Rows from block 4 of the text encoder of a small contrastive audio-text model, named by matrix and row number. Rows with one number belong to one neuron. Each number is 200 + 20 x the weight over its row's rms, rounded and kept within 0 to 999. All counts start at 0.
After each neuron's rows are labels from the 100 texts, of 14976, where the neuron reaches its highest value: "fires on" is the input token at the peak. Only what is clearly more common there than usual is listed. The data: read English sentences (LibriTTS-R). In brackets: how many of the 100, against the usual share in percent.
# fc1: MLP up (text_encoder.blocks.4.mlp.fc1.weight, 1152x192), inputs 96-191
# fc2: MLP down (text_encoder.blocks.4.mlp.fc2.weight, 192x1152, transposed), outputs 96-191

fc1.558,193,232,219,175,203,192,198,211,193,155,220,200,226,185,210,200,223,174,213,182,195,217,225,246,220,160,171,198,195,178,173,178,206,158,188,202,207,220,150,205,200,208,219,201,199,179,200,174,184,214,204,211,240,209,213,172,210,168,192,197,229,227,220,206,209,204,215,162,173,205,231,187,243,170,175,218,190,198,167,237,212,201,233,220,190,211,215,222,200,194,196,218,179,227,210,192
fc2.558,205,192,188,194,211,216,237,180,192,211,203,176,164,208,181,170,191,227,196,175,206,198,200,182,226,193,195,163,194,195,230,188,191,198,190,201,249,202,162,198,202,197,207,209,227,210,217,200,212,176,209,199,184,229,154,225,209,221,228,229,191,170,221,218,202,209,206,187,205,197,166,235,178,248,196,191,194,192,207,207,164,225,204,161,242,211,212,220,190,213,181,178,198,207,200,231
fires on: "y" (8 vs 1.8); "l" (8 vs 3.3); "p" (8 vs 1.3); "f" (8 vs 1.7)

fc1.262,196,252,217,196,192,187,219,182,243,149,160,227,216,210,239,234,192,183,216,196,219,230,199,236,194,199,214,211,159,194,193,204,188,148,213,207,195,171,203,198,193,219,187,176,193,221,182,231,219,229,191,179,224,198,222,232,189,152,198,172,194,238,220,208,188,193,207,202,225,195,234,186,178,163,207,180,207,205,220,171,203,219,167,167,218,211,229,184,200,208,164,180,187,178,212,227
fc2.262,199,179,200,218,206,237,190,201,180,218,205,197,195,194,183,210,222,180,207,197,180,180,192,192,189,196,196,221,206,214,172,211,200,202,185,172,191,209,231,208,213,204,197,187,205,213,171,220,176,218,202,195,203,170,193,203,187,240,171,160,207,174,193,227,234,189,209,204,196,203,171,172,215,194,203,208,188,189,207,190,193,206,166,219,162,202,152,182,234,167,220,226,200,189,205,202
fires on: "s" (16 vs 4.9); "i" (11 vs 5.4)

fc1.463,235,180,175,195,174,221,182,195,195,261,216,192,180,195,161,173,201,210,213,188,191,165,183,156,179,217,197,188,238,199,201,217,192,242,204,199,197,214,206,210,197,200,190,234,218,186,209,184,193,171,175,231,165,208,208,187,186,245,169,214,184,149,180,182,179,196,208,199,216,221,184,223,223,234,185,239,208,187,213,199,194,185,230,239,203,177,207,233,200,215,202,196,224,198,193,203
fc2.463,207,199,219,202,198,202,183,239,188,211,194,201,190,181,185,206,235,205,208,207,158,205,186,182,151,230,206,213,227,226,166,216,202,212,219,209,194,161,207,183,195,205,189,206,178,238,173,231,201,185,176,211,195,159,204,224,195,200,173,155,223,200,191,202,208,183,185,212,207,200,193,204,218,211,173,220,219,196,207,180,238,174,182,241,176,180,193,181,219,178,198,229,227,193,169,218
fires on: "h" (17 vs 5.1)

fc1.710,182,211,209,202,193,201,224,214,218,182,186,198,237,199,205,196,230,186,191,219,215,237,213,219,235,173,168,218,184,194,193,166,197,157,189,182,189,206,157,188,212,217,214,194,202,228,211,183,187,220,225,211,215,220,194,168,218,180,235,156,218,210,214,192,203,209,205,176,213,190,225,204,207,162,185,185,159,232,201,213,204,185,235,182,230,208,202,209,225,216,160,224,176,179,191,185
fc2.710,213,189,199,191,199,232,204,211,190,237,212,179,147,199,150,176,212,223,202,207,168,193,163,167,199,199,204,186,202,231,174,222,190,213,193,204,206,195,209,199,201,212,199,214,225,217,160,236,193,165,184,204,185,170,185,201,198,225,191,199,214,148,190,206,219,194,196,198,200,199,158,217,227,246,188,204,203,186,199,189,193,203,189,214,193,196,205,201,226,174,195,207,221,195,192,238
fires on: "f" (10 vs 1.7); "l" (10 vs 3.3); "p" (9 vs 1.3); "w" (8 vs 1.9)

fc1.748,216,227,212,170,172,223,152,194,215,179,184,185,232,207,230,175,205,206,217,199,207,212,227,207,216,198,204,230,197,207,213,161,202,190,168,197,209,217,181,169,215,209,204,204,192,191,208,199,207,214,211,213,233,211,210,152,224,203,192,190,239,214,183,208,182,223,195,172,202,222,201,211,208,187,192,182,207,216,165,201,206,214,214,194,183,195,213,178,208,211,179,226,195,197,169,208
fc2.748,191,197,186,189,208,203,225,159,213,208,207,187,188,217,197,181,168,206,189,196,245,210,224,199,243,196,193,187,193,177,234,181,193,210,192,189,199,228,183,198,201,197,212,197,190,172,234,169,209,185,228,189,191,255,202,193,208,215,228,230,182,188,207,198,185,220,212,200,188,191,179,218,176,223,218,190,200,203,190,222,172,211,214,159,231,198,219,208,180,235,190,176,182,206,212,174
fires on: "h" (11 vs 5.1)

fc1.233,217,188,190,195,234,188,202,202,166,183,214,206,193,186,219,212,209,189,173,230,194,218,188,208,222,212,142,195,183,184,192,185,176,207,210,212,152,218,178,201,237,211,212,209,206,190,214,181,197,219,198,255,229,226,227,192,262,188,211,202,251,212,199,185,182,211,205,203,192,181,198,170,243,183,199,236,212,219,221,182,219,168,245,186,185,202,223,218,209,164,189,203,205,210,236,157
fc2.233,186,200,211,176,188,209,193,238,194,202,206,190,192,171,192,203,240,200,226,212,177,209,176,195,154,218,220,189,196,225,152,186,188,197,200,194,199,210,202,170,204,196,208,199,168,218,170,214,175,192,193,206,193,177,191,192,213,197,191,189,221,186,204,192,160,188,191,203,213,224,191,205,224,200,172,211,207,210,165,188,252,191,206,264,185,183,220,179,198,198,195,235,204,213,194,251
fires on: "n" (55 vs 5.2); "a" (20 vs 6.3); "y" (7 vs 1.8)

fc1.692,205,158,175,222,229,166,193,179,175,209,229,195,207,190,197,183,215,202,192,207,217,207,176,182,240,221,144,205,223,205,190,182,208,223,207,232,162,216,222,195,241,196,221,200,185,171,211,161,190,189,212,206,209,226,199,163,213,203,196,244,206,182,176,166,204,197,218,200,183,214,209,186,216,219,218,206,184,183,217,210,213,194,202,222,185,169,186,209,199,170,194,194,225,214,229,167
fc2.692,201,197,213,191,203,196,182,226,188,207,212,199,200,176,200,203,229,204,216,202,170,200,187,189,151,231,220,216,228,219,161,202,191,210,224,208,186,187,207,206,201,199,199,202,192,229,178,227,197,193,180,201,196,149,218,213,188,199,168,148,214,196,193,210,192,185,199,197,218,200,201,198,223,207,187,215,197,203,187,169,234,193,194,253,166,173,200,180,224,170,195,223,223,207,188,219
fires on: "<end>" (8 vs 1.5)

fc1.154,202,185,199,208,194,245,185,221,190,220,264,190,201,184,179,186,222,182,222,166,177,167,215,198,193,207,215,198,246,200,192,212,226,193,188,170,210,202,173,202,219,196,180,220,215,192,207,202,186,201,207,211,205,177,164,217,166,223,165,196,212,170,204,224,230,198,196,190,177,193,169,194,232,226,159,244,214,175,187,236,178,203,205,256,202,188,177,227,219,208,217,219,201,215,202,172
fc2.154,209,203,198,198,183,218,176,221,193,208,188,196,185,180,174,218,228,199,219,205,170,194,192,185,164,222,209,194,244,251,171,233,208,215,200,204,205,192,212,175,192,211,184,217,176,245,175,225,193,187,150,227,198,156,206,208,195,198,178,175,213,209,204,202,179,176,186,219,215,219,189,182,228,211,178,226,219,202,205,193,240,152,186,222,201,196,189,206,181,181,215,233,216,190,161,218
fires on: "h" (25 vs 5.1)

fc1.603,192,271,208,183,191,195,199,199,234,179,178,202,228,220,205,204,222,185,187,244,193,252,188,199,195,177,213,200,162,204,181,176,165,171,189,189,185,185,189,165,171,202,213,194,184,232,201,235,209,195,213,191,205,180,219,207,224,162,220,163,231,242,217,205,176,222,205,179,229,207,212,189,203,188,198,199,175,213,215,212,202,193,205,181,243,214,197,187,210,207,167,230,181,194,176,210
fc2.603,189,163,196,207,207,241,196,217,192,235,221,176,181,174,165,203,204,193,204,219,183,185,183,177,192,194,185,193,195,215,188,194,189,219,181,184,170,221,210,207,219,219,205,197,219,193,156,207,181,185,186,203,191,185,210,185,205,232,197,193,204,147,183,201,214,187,231,202,181,211,163,176,220,211,186,210,180,199,195,182,204,212,206,243,157,186,176,199,222,145,200,221,212,203,203,197
fires on: "i" (11 vs 5.4); "c" (11 vs 1.8); "g" (8 vs 1.6)

fc1.546,169,212,211,210,227,188,229,199,218,175,206,219,226,213,229,204,228,172,174,230,218,248,199,234,235,177,162,194,187,186,209,174,186,162,185,201,182,218,172,208,227,205,229,194,203,186,203,172,190,214,219,209,225,213,211,179,227,180,214,202,243,235,231,188,196,247,247,195,193,172,210,198,226,186,191,209,186,218,194,184,187,182,233,194,199,213,209,227,214,170,192,202,184,190,212,175
fc2.546,220,209,209,180,182,232,202,211,182,216,211,153,125,199,152,187,207,215,211,199,173,186,186,169,190,190,207,160,184,214,191,201,196,210,174,200,220,191,214,202,197,187,199,212,211,219,201,215,214,167,186,199,181,185,201,187,193,232,203,215,198,160,173,185,185,187,204,184,191,209,149,221,191,234,182,206,211,188,191,198,204,207,207,215,203,204,225,198,189,211,200,202,203,215,192,245
fires on: "l" (15 vs 3.3); "f" (12 vs 1.7); "i" (11 vs 5.4); "d" (8 vs 3.6)

fc1.602,183,206,205,184,205,175,219,192,197,166,160,238,243,212,232,193,205,204,175,213,198,224,177,229,205,213,190,202,185,186,220,195,203,191,221,223,192,218,203,186,183,224,194,193,189,211,187,181,209,231,225,204,197,221,188,218,217,151,217,232,219,219,255,178,191,231,183,226,194,177,237,217,194,177,200,164,212,211,229,186,216,180,209,171,204,205,194,182,198,209,193,195,215,177,202,230
fc2.602,209,190,213,209,196,210,183,213,199,214,214,198,200,191,188,209,237,202,212,211,170,197,182,178,163,226,208,218,220,224,157,218,200,211,209,198,199,186,212,207,190,206,183,209,195,233,174,237,191,201,172,213,201,137,191,211,200,208,157,162,223,192,186,211,224,185,190,193,219,202,192,193,221,200,182,219,204,194,206,195,226,182,179,239,162,176,166,179,232,175,212,228,214,190,191,214
fires on: "s" (45 vs 4.9)

fc1.572,216,183,163,204,201,191,201,178,174,205,194,222,193,201,200,206,176,208,187,211,214,195,159,173,214,223,174,223,210,187,201,234,194,231,235,229,165,207,216,199,213,223,192,199,193,179,197,175,223,192,192,231,183,209,229,196,225,214,196,220,184,174,204,158,178,194,196,215,224,219,195,201,217,209,212,206,196,199,224,180,238,182,198,192,179,195,220,199,204,180,190,189,224,199,223,189
fc2.572,201,193,219,201,198,197,181,249,192,210,201,197,196,174,191,199,239,204,208,207,169,195,182,186,147,234,205,214,224,228,168,219,200,205,219,214,194,163,202,181,188,202,185,208,172,236,177,233,200,194,178,215,193,154,195,216,198,195,171,146,221,194,192,206,201,187,182,206,215,198,197,206,215,207,171,214,213,204,197,183,243,185,190,233,174,174,186,186,220,185,199,233,230,196,173,223
fires on: "s" (10 vs 4.9)

fc1.421,190,270,194,181,206,206,154,241,209,205,206,193,186,203,205,219,204,204,193,219,163,220,208,199,163,195,215,193,175,186,165,193,189,197,179,190,235,182,167,195,157,190,198,189,206,219,208,255,193,193,200,194,209,165,191,230,200,187,197,195,228,230,206,210,207,195,187,175,200,197,199,197,232,195,188,227,210,203,191,205,217,198,214,215,241,188,178,184,226,197,199,222,202,211,196,227
fc2.421,178,194,200,218,216,175,215,188,201,169,179,203,218,215,216,220,172,172,180,196,209,205,198,209,243,176,183,204,193,182,194,183,185,168,187,197,167,224,210,218,238,204,227,174,220,177,203,161,195,208,215,176,220,219,238,192,217,179,228,206,184,208,224,188,204,215,230,205,174,209,213,179,192,186,202,185,171,220,200,187,198,234,209,180,184,221,206,200,208,176,174,169,192,179,231,169
fires on: "n" (56 vs 5.2); "m" (10 vs 2); "y" (9 vs 1.8)

fc1.382,177,221,209,197,216,204,217,199,219,163,195,222,234,220,218,212,238,196,202,224,212,229,217,229,211,166,188,207,175,194,178,161,179,151,192,186,170,206,176,204,217,203,239,179,201,221,193,206,175,215,218,216,244,196,213,182,244,176,227,185,244,233,210,193,204,235,230,184,183,181,229,190,217,157,178,204,188,226,197,191,181,191,209,189,209,193,180,210,235,190,194,214,171,210,206,186
fc2.382,206,189,214,181,192,251,199,204,181,217,224,180,173,188,164,187,204,207,203,186,183,184,192,182,202,197,215,157,205,220,210,199,197,213,194,193,209,198,197,203,205,206,188,210,236,198,188,209,201,180,187,208,190,202,205,173,190,254,209,213,182,154,193,195,195,185,219,202,210,217,143,212,214,232,188,215,191,200,182,200,188,224,227,212,205,195,236,209,167,192,216,206,210,212,195,223
fires on: "f" (11 vs 1.7); "l" (11 vs 3.3); "d" (9 vs 3.6)

fc1.103,178,218,207,208,223,204,235,222,217,178,203,204,218,223,223,211,240,172,183,240,182,219,194,244,203,178,160,205,184,187,183,178,183,177,171,198,182,207,187,191,219,181,221,204,204,203,220,188,196,215,230,206,238,209,197,193,202,168,235,196,243,222,229,211,216,226,241,193,191,184,232,174,211,189,199,195,169,188,202,193,179,192,224,188,210,202,200,190,205,173,188,186,191,193,196,195
fc2.103,207,188,204,190,199,214,221,184,193,213,217,145,165,212,160,181,205,223,188,201,193,210,203,185,225,205,190,155,186,212,239,184,199,210,189,200,214,217,195,217,189,193,211,202,204,196,219,193,204,159,196,196,184,220,197,214,198,233,219,210,196,170,190,190,204,211,187,188,174,175,151,239,174,246,201,193,220,216,176,203,193,205,209,180,207,193,204,214,189,219,197,213,204,208,198,188
fires on: "f" (15 vs 1.7); "p" (9 vs 1.3); "l" (9 vs 3.3); "w" (9 vs 1.9)

fc1.271,164,239,201,226,224,207,203,206,243,173,182,203,219,204,206,203,224,164,223,236,186,221,204,222,168,159,182,212,177,227,173,164,188,174,175,208,187,195,203,194,194,203,222,188,191,244,201,224,194,199,227,199,242,200,222,191,204,181,205,164,242,232,205,196,241,199,217,180,216,183,230,187,233,179,171,240,184,199,203,191,190,199,230,209,220,213,173,222,215,184,194,202,197,192,204,179
fc2.271,199,181,199,184,209,238,206,209,184,213,214,164,188,190,188,187,209,191,197,164,202,174,200,196,212,191,189,141,201,209,212,188,203,210,163,182,200,208,190,187,217,192,210,198,218,187,203,183,190,188,198,199,187,199,200,147,202,238,234,207,184,180,215,189,213,194,211,196,197,219,158,216,205,225,196,196,191,194,157,190,161,224,222,212,222,206,222,225,160,192,201,206,212,227,190,193
fires on: "f" (16 vs 1.7); "p" (9 vs 1.3); "l" (7 vs 3.3)

fc1.717,181,231,231,182,233,209,212,213,204,176,201,210,192,211,226,215,223,186,170,243,188,238,219,220,201,208,179,185,177,199,169,188,178,184,175,177,190,208,148,195,201,186,220,200,182,206,219,204,168,220,210,229,226,185,203,159,234,181,212,191,243,229,214,202,176,210,236,181,195,192,196,212,241,183,172,209,178,228,191,211,190,185,240,205,232,212,201,196,224,180,191,213,184,207,214,196
fc2.717,200,191,197,181,197,225,200,224,165,211,228,184,195,172,184,188,231,197,213,230,166,190,177,182,168,193,211,199,194,219,179,190,176,196,175,176,190,226,198,194,212,196,211,203,210,197,188,214,189,195,194,206,195,187,193,165,212,228,206,211,219,164,185,182,184,191,212,194,202,217,175,190,230,202,169,212,173,196,167,195,208,216,218,239,165,191,220,180,209,187,204,226,200,227,211,220
fires on: "y" (26 vs 1.8); "b" (16 vs 1.2); "n" (15 vs 5.2); "l" (13 vs 3.3)

fc1.618,185,229,211,192,192,159,200,207,224,138,149,230,233,205,231,229,203,215,201,208,225,215,197,227,188,218,199,206,174,195,207,219,215,164,217,204,204,189,219,187,205,212,200,178,181,219,189,191,222,228,210,186,199,208,210,233,187,146,214,198,173,244,215,184,208,187,186,216,197,187,246,192,165,161,207,177,219,227,225,170,207,214,187,163,216,207,209,175,205,196,181,199,203,182,196,222
fc2.618,202,187,220,217,204,223,189,210,194,208,204,197,210,189,197,216,224,184,207,206,169,189,190,188,170,215,211,227,223,221,170,220,197,200,212,193,196,190,216,216,203,205,184,199,200,224,165,233,186,211,184,206,202,149,203,213,190,210,154,146,218,195,179,219,227,184,193,205,217,208,203,183,220,196,185,219,189,181,212,189,214,193,174,240,163,196,156,182,233,176,208,219,208,195,194,201
fires on: "s" (15 vs 4.9)

fc1.451,173,245,228,194,229,200,240,230,247,188,175,208,207,204,225,206,231,197,220,227,196,232,204,215,169,186,189,170,164,182,183,189,167,178,182,188,197,205,188,207,184,184,217,167,203,224,206,214,178,206,220,184,217,181,170,228,199,168,228,212,196,231,234,215,209,217,211,196,170,195,230,208,197,178,185,214,180,202,178,205,196,237,183,180,193,205,191,181,223,166,187,210,186,210,185,222
fc2.451,209,171,208,220,215,217,186,208,171,220,198,167,176,212,146,190,198,195,200,175,197,188,176,175,206,183,184,169,206,215,174,199,213,216,201,188,202,212,210,218,224,224,196,181,223,210,172,231,210,178,189,189,187,168,228,227,196,216,193,196,195,162,192,211,220,170,239,216,174,200,168,185,223,225,196,236,200,198,214,180,189,211,203,224,181,195,157,217,210,156,206,185,205,211,201,187
fires on: "f" (11 vs 1.7)

fc1.762,188,248,227,185,199,193,173,213,242,179,175,219,186,217,198,202,208,215,204,185,209,223,186,227,172,202,232,193,200,223,205,191,210,188,196,207,215,187,199,188,192,219,195,171,181,239,199,240,185,221,193,184,189,170,208,229,184,165,214,194,181,235,206,200,185,183,168,176,236,210,193,200,180,183,172,167,219,195,211,199,218,248,200,207,221,209,214,194,195,240,173,186,207,177,162,220
fc2.762,204,154,186,231,203,205,201,197,183,233,209,198,223,200,200,199,185,196,206,199,207,170,188,184,216,198,190,219,214,186,196,206,211,212,206,198,189,215,224,215,218,209,196,190,218,185,171,204,196,203,198,188,197,187,216,207,184,213,172,184,182,173,188,224,218,193,228,216,180,190,200,179,219,190,235,210,176,184,203,174,171,217,197,228,144,194,144,207,234,162,229,211,208,194,227,185
fires on: "i" (11 vs 5.4); "c" (8 vs 1.8)

fc1.217,183,200,178,206,232,199,188,212,181,207,214,184,192,172,194,193,191,182,234,217,168,190,200,205,160,204,174,180,196,190,162,210,228,201,199,193,201,174,219,210,195,190,213,205,224,183,198,232,209,187,207,180,228,185,188,225,191,201,192,215,177,212,199,213,208,171,221,216,148,143,197,205,214,195,198,239,193,186,192,200,177,219,178,242,209,189,189,214,231,154,242,183,189,217,216,172
fc2.217,238,237,203,187,195,193,175,187,194,193,209,210,204,198,192,196,244,207,221,201,206,203,165,208,194,245,212,180,202,218,169,223,196,204,218,203,231,204,204,184,172,204,183,192,192,226,183,239,188,212,184,219,203,161,177,219,198,190,144,225,219,191,209,209,190,191,148,226,227,163,212,214,223,223,212,213,236,198,186,182,233,174,167,197,160,194,194,191,206,205,230,257,181,202,189,226
fires on: "<end>" (27 vs 1.5)

fc1.7,192,226,224,194,189,186,212,217,242,201,188,214,216,222,195,201,235,199,202,222,202,215,235,248,199,149,208,192,185,237,183,185,191,173,178,198,190,212,204,210,185,212,194,183,184,233,194,221,187,225,231,175,224,180,185,218,210,158,230,203,214,239,234,207,217,228,212,203,224,186,196,214,215,172,194,175,182,191,205,191,202,229,219,174,241,235,194,198,199,204,195,202,178,181,176,214
fc2.7,217,159,190,211,209,213,215,216,184,203,217,178,199,205,177,199,203,196,191,171,201,175,175,181,231,194,166,153,203,209,193,184,187,205,168,201,183,230,209,204,219,218,209,203,228,195,196,168,184,193,188,194,187,199,223,160,211,204,218,214,211,173,222,177,233,199,226,212,163,225,180,190,203,225,191,213,190,225,193,202,185,224,219,219,200,209,177,219,177,182,196,205,218,188,192,180
fires on: "f" (14 vs 1.7); "p" (9 vs 1.3); "g" (9 vs 1.6)

fc1.639,182,212,225,196,187,169,194,221,228,151,149,226,225,182,223,214,205,210,209,205,216,212,180,216,174,196,235,203,174,208,227,200,197,167,225,203,205,173,213,198,187,206,179,183,179,235,196,223,212,235,194,204,195,195,209,209,202,144,211,207,183,240,233,207,215,198,183,222,211,188,232,207,172,154,209,178,225,214,214,189,220,198,159,193,198,210,185,185,193,204,195,202,220,177,175,219
fc2.639,206,195,214,220,202,215,192,206,196,210,194,192,208,199,195,210,222,184,207,210,170,195,193,193,179,203,196,221,219,221,162,217,194,196,199,189,195,192,224,217,207,204,195,192,210,220,169,223,190,219,184,194,204,153,197,215,196,208,150,158,206,195,184,218,226,187,202,206,204,207,206,179,217,192,204,217,193,184,213,181,219,191,173,229,152,202,151,184,233,168,216,216,203,186,198,207
fires on: "s" (16 vs 4.9); "i" (12 vs 5.4)

fc1.128,200,166,201,210,229,188,223,212,194,211,204,203,194,204,221,179,227,183,169,184,192,223,186,212,212,193,188,218,219,190,207,171,187,224,202,215,169,214,197,194,203,214,221,209,229,212,208,145,209,220,251,168,209,261,209,193,225,209,199,237,219,207,210,222,191,210,221,191,177,225,189,201,163,208,234,231,176,189,188,204,156,200,194,206,200,199,203,206,201,187,222,162,206,188,217,192
fc2.128,207,217,207,188,176,215,184,199,199,217,204,171,169,155,171,216,175,228,211,194,206,200,193,173,190,230,219,180,214,198,204,202,194,220,222,232,217,217,197,201,164,191,191,215,226,204,179,256,227,169,184,215,186,195,241,191,177,201,156,224,211,187,202,189,195,189,194,197,211,191,185,228,197,229,212,219,213,205,183,187,216,200,206,240,195,191,204,178,196,234,187,179,238,189,164,196
fires on: "l" (12 vs 3.3); "h" (11 vs 5.1)

fc1.177,184,202,222,213,202,186,205,207,188,170,222,203,213,196,214,201,197,191,222,207,184,211,223,232,184,193,190,197,191,184,216,181,212,193,189,211,198,209,166,218,202,181,242,214,232,205,208,198,173,215,201,216,223,195,173,204,222,179,232,222,231,207,213,202,219,213,229,183,171,187,217,190,232,177,173,222,221,189,181,210,188,180,216,197,223,197,189,208,237,185,195,220,199,197,214,168
fc2.177,184,204,185,202,218,221,241,182,228,226,198,186,178,211,202,182,189,221,181,179,258,192,226,205,232,202,185,200,203,197,214,181,171,192,196,191,184,229,216,173,225,180,207,194,203,178,203,169,215,167,218,166,173,234,196,181,178,242,208,228,199,161,197,212,201,225,239,193,178,183,153,216,174,232,210,205,186,202,194,212,175,203,203,203,208,197,203,183,202,233,197,192,209,203,197,179
fires on: "l" (13 vs 3.3); "f" (7 vs 1.7)

fc1.505,204,222,187,189,167,200,189,218,189,205,216,185,203,182,182,192,203,200,243,203,168,172,225,202,168,196,219,180,219,211,178,184,234,202,175,178,227,183,174,230,205,194,202,223,190,231,212,229,184,170,193,215,201,182,189,207,168,188,207,183,199,187,178,239,228,170,201,200,183,194,174,239,213,207,171,209,198,184,178,230,185,227,184,210,206,161,179,178,226,210,225,232,180,235,192,168
fc2.505,191,199,199,193,197,216,218,163,212,195,201,189,189,204,210,196,173,192,202,203,234,207,208,210,250,172,200,173,181,170,241,178,200,200,178,177,181,218,199,189,198,190,211,187,236,157,232,174,182,193,208,193,205,238,213,186,203,219,226,227,172,197,207,183,208,211,225,168,202,187,188,206,181,208,209,177,204,208,173,207,160,231,217,162,224,221,202,207,180,210,198,194,181,206,221,167
fires on: "h" (23 vs 5.1)

fc1.284,189,233,196,189,186,192,189,207,229,141,160,205,229,194,212,234,192,212,225,211,216,232,197,212,181,213,203,216,167,210,168,210,197,169,218,223,200,166,208,179,184,197,184,202,186,244,180,229,212,227,176,207,188,178,226,219,205,148,199,196,209,255,194,211,184,194,187,206,210,191,233,201,181,172,198,187,208,232,199,184,212,214,177,175,204,210,224,170,211,211,165,217,220,197,206,219
fc2.284,206,179,197,216,207,247,190,207,184,215,219,185,194,193,187,211,203,177,207,207,186,181,198,191,189,189,198,220,210,208,173,205,194,205,189,172,184,203,222,217,214,210,194,188,206,209,171,223,191,215,192,202,203,174,202,208,190,243,160,169,203,175,186,210,228,192,206,200,201,203,176,175,223,187,194,214,183,176,202,183,208,205,176,228,142,203,156,193,228,172,212,223,204,211,204,198
fires on: "h" (13 vs 5.1); "s" (11 vs 4.9)

fc1.111,176,261,194,177,214,190,178,211,223,157,202,212,212,194,215,219,208,186,200,225,218,221,181,236,204,206,175,220,164,195,179,186,200,158,194,206,175,190,185,177,204,211,212,224,184,210,196,224,196,216,224,201,230,193,213,193,222,171,226,167,229,243,217,196,193,211,211,211,191,187,229,195,220,170,183,218,195,229,184,188,223,186,208,189,236,193,208,206,207,195,179,229,180,199,193,210
fc2.111,193,167,209,210,203,246,211,214,171,223,229,182,180,188,172,187,211,192,217,196,185,184,185,182,200,199,190,186,198,221,189,197,192,222,186,186,171,213,220,188,210,203,189,199,206,197,188,216,189,189,195,204,183,185,199,175,209,258,193,198,194,155,195,199,210,186,210,199,194,204,142,183,220,226,185,210,177,200,189,207,198,222,210,216,172,200,199,213,204,176,218,212,210,216,189,193
fires on: "h" (17 vs 5.1); "u" (10 vs 2.4)

fc1.232,207,197,174,184,205,206,191,168,181,206,214,203,193,225,203,218,144,198,170,222,211,210,176,177,232,212,185,229,187,172,205,204,179,225,227,212,165,235,222,188,222,203,196,189,181,171,208,173,221,192,199,218,216,237,213,204,217,203,198,221,175,200,195,169,186,208,199,190,220,196,184,187,208,215,238,200,191,179,220,159,218,196,210,176,185,213,223,197,200,194,189,167,213,224,240,171
fc2.232,199,195,223,200,193,194,188,252,184,199,194,202,200,164,194,208,236,200,210,207,168,200,186,186,144,238,210,204,221,228,165,219,201,203,216,212,198,171,209,187,192,205,186,208,183,237,177,229,193,199,177,211,201,163,198,203,197,194,180,144,223,201,196,205,197,187,182,205,220,202,204,203,214,200,173,212,209,206,202,185,240,185,188,242,184,179,184,183,220,178,201,236,229,194,174,233
fires on: "<end>" (24 vs 1.5)

fc1.731,182,204,197,219,222,155,222,183,172,171,166,224,241,206,219,195,190,211,188,203,214,208,183,211,198,219,177,199,186,178,220,223,228,179,235,231,194,200,223,188,208,207,189,209,205,209,181,180,215,211,200,209,188,203,198,212,233,152,212,229,212,237,208,172,197,206,199,208,181,184,245,196,212,176,207,199,216,229,227,185,218,156,206,191,182,197,213,203,200,163,200,194,221,180,201,207
fc2.731,208,188,212,205,200,208,190,222,191,206,208,202,209,181,193,206,233,193,212,212,166,193,185,191,167,227,208,224,226,229,168,211,197,206,220,206,191,183,205,207,200,205,189,205,197,231,171,235,190,205,168,209,202,153,199,208,197,203,159,150,220,190,185,215,218,178,195,200,213,211,207,192,222,191,178,219,191,193,207,181,219,190,180,250,164,187,159,190,225,176,209,224,222,195,191,221
fires on: "s" (24 vs 4.9)

fc1.697,190,273,218,176,203,196,194,232,226,173,201,194,219,200,222,213,221,207,203,191,183,202,232,209,154,160,198,177,205,189,179,162,189,186,181,203,233,195,205,184,192,186,204,212,213,230,188,212,194,213,196,201,231,172,210,169,198,162,216,192,216,225,205,215,218,187,208,192,195,206,231,208,214,169,190,204,174,185,176,198,197,193,230,186,227,197,193,192,231,221,208,205,187,197,191,180
fc2.697,192,183,180,197,207,196,214,183,197,208,216,187,190,191,198,179,185,209,174,172,220,205,209,188,220,194,187,163,175,188,230,181,192,198,182,193,198,211,177,196,204,200,214,189,216,143,210,174,175,188,214,186,183,225,199,169,194,210,217,241,182,182,211,198,224,219,201,205,181,187,178,222,195,223,230,185,208,209,173,195,157,239,210,178,206,203,217,211,171,210,194,197,201,218,199,160
fires on: "f" (11 vs 1.7)

fc1.91,192,262,225,173,206,203,181,194,205,166,205,185,210,213,197,218,211,204,180,236,210,232,192,205,186,186,183,209,176,188,192,184,182,169,180,188,190,216,165,191,202,204,215,186,197,231,196,198,196,219,233,206,221,210,210,178,235,164,198,171,229,229,216,179,187,222,208,196,219,197,221,209,229,177,179,194,190,198,189,203,219,201,231,177,243,219,221,181,207,181,163,227,170,184,197,236
fc2.91,206,169,184,200,200,229,191,218,183,219,234,193,190,188,172,192,226,199,212,215,175,195,179,185,178,208,193,192,201,225,166,196,174,211,184,183,176,226,195,171,219,214,209,202,190,192,186,207,178,200,191,208,197,180,201,179,233,221,198,196,218,163,188,172,190,194,217,188,204,231,164,196,236,205,161,232,180,218,176,194,212,214,218,244,172,197,204,197,204,180,201,233,197,213,215,215
fires on: "l" (31 vs 3.3); "n" (18 vs 5.2); "y" (12 vs 1.8); "m" (8 vs 2)

fc1.652,201,147,170,231,218,164,206,196,158,209,212,197,220,180,202,176,183,222,182,218,214,183,170,212,216,220,171,205,178,186,222,219,214,222,225,242,179,192,199,220,229,208,211,189,189,165,208,170,218,200,192,227,183,221,204,210,193,185,205,219,186,204,208,192,213,196,209,205,155,168,206,215,201,217,217,210,200,201,208,190,175,169,184,189,190,162,204,219,196,166,240,186,232,198,214,185
fc2.652,204,190,211,202,201,193,185,230,192,208,208,200,205,192,191,203,236,200,206,209,181,195,185,192,152,237,210,219,222,220,150,208,196,206,223,213,197,179,208,197,200,194,187,205,182,238,174,235,196,199,184,209,195,145,201,219,198,195,156,151,227,197,196,207,207,188,192,208,219,203,204,205,222,202,181,216,216,204,191,176,249,189,183,238,162,173,177,190,228,185,207,227,214,194,184,216
fires on: "s" (15 vs 4.9); "a" (13 vs 6.3)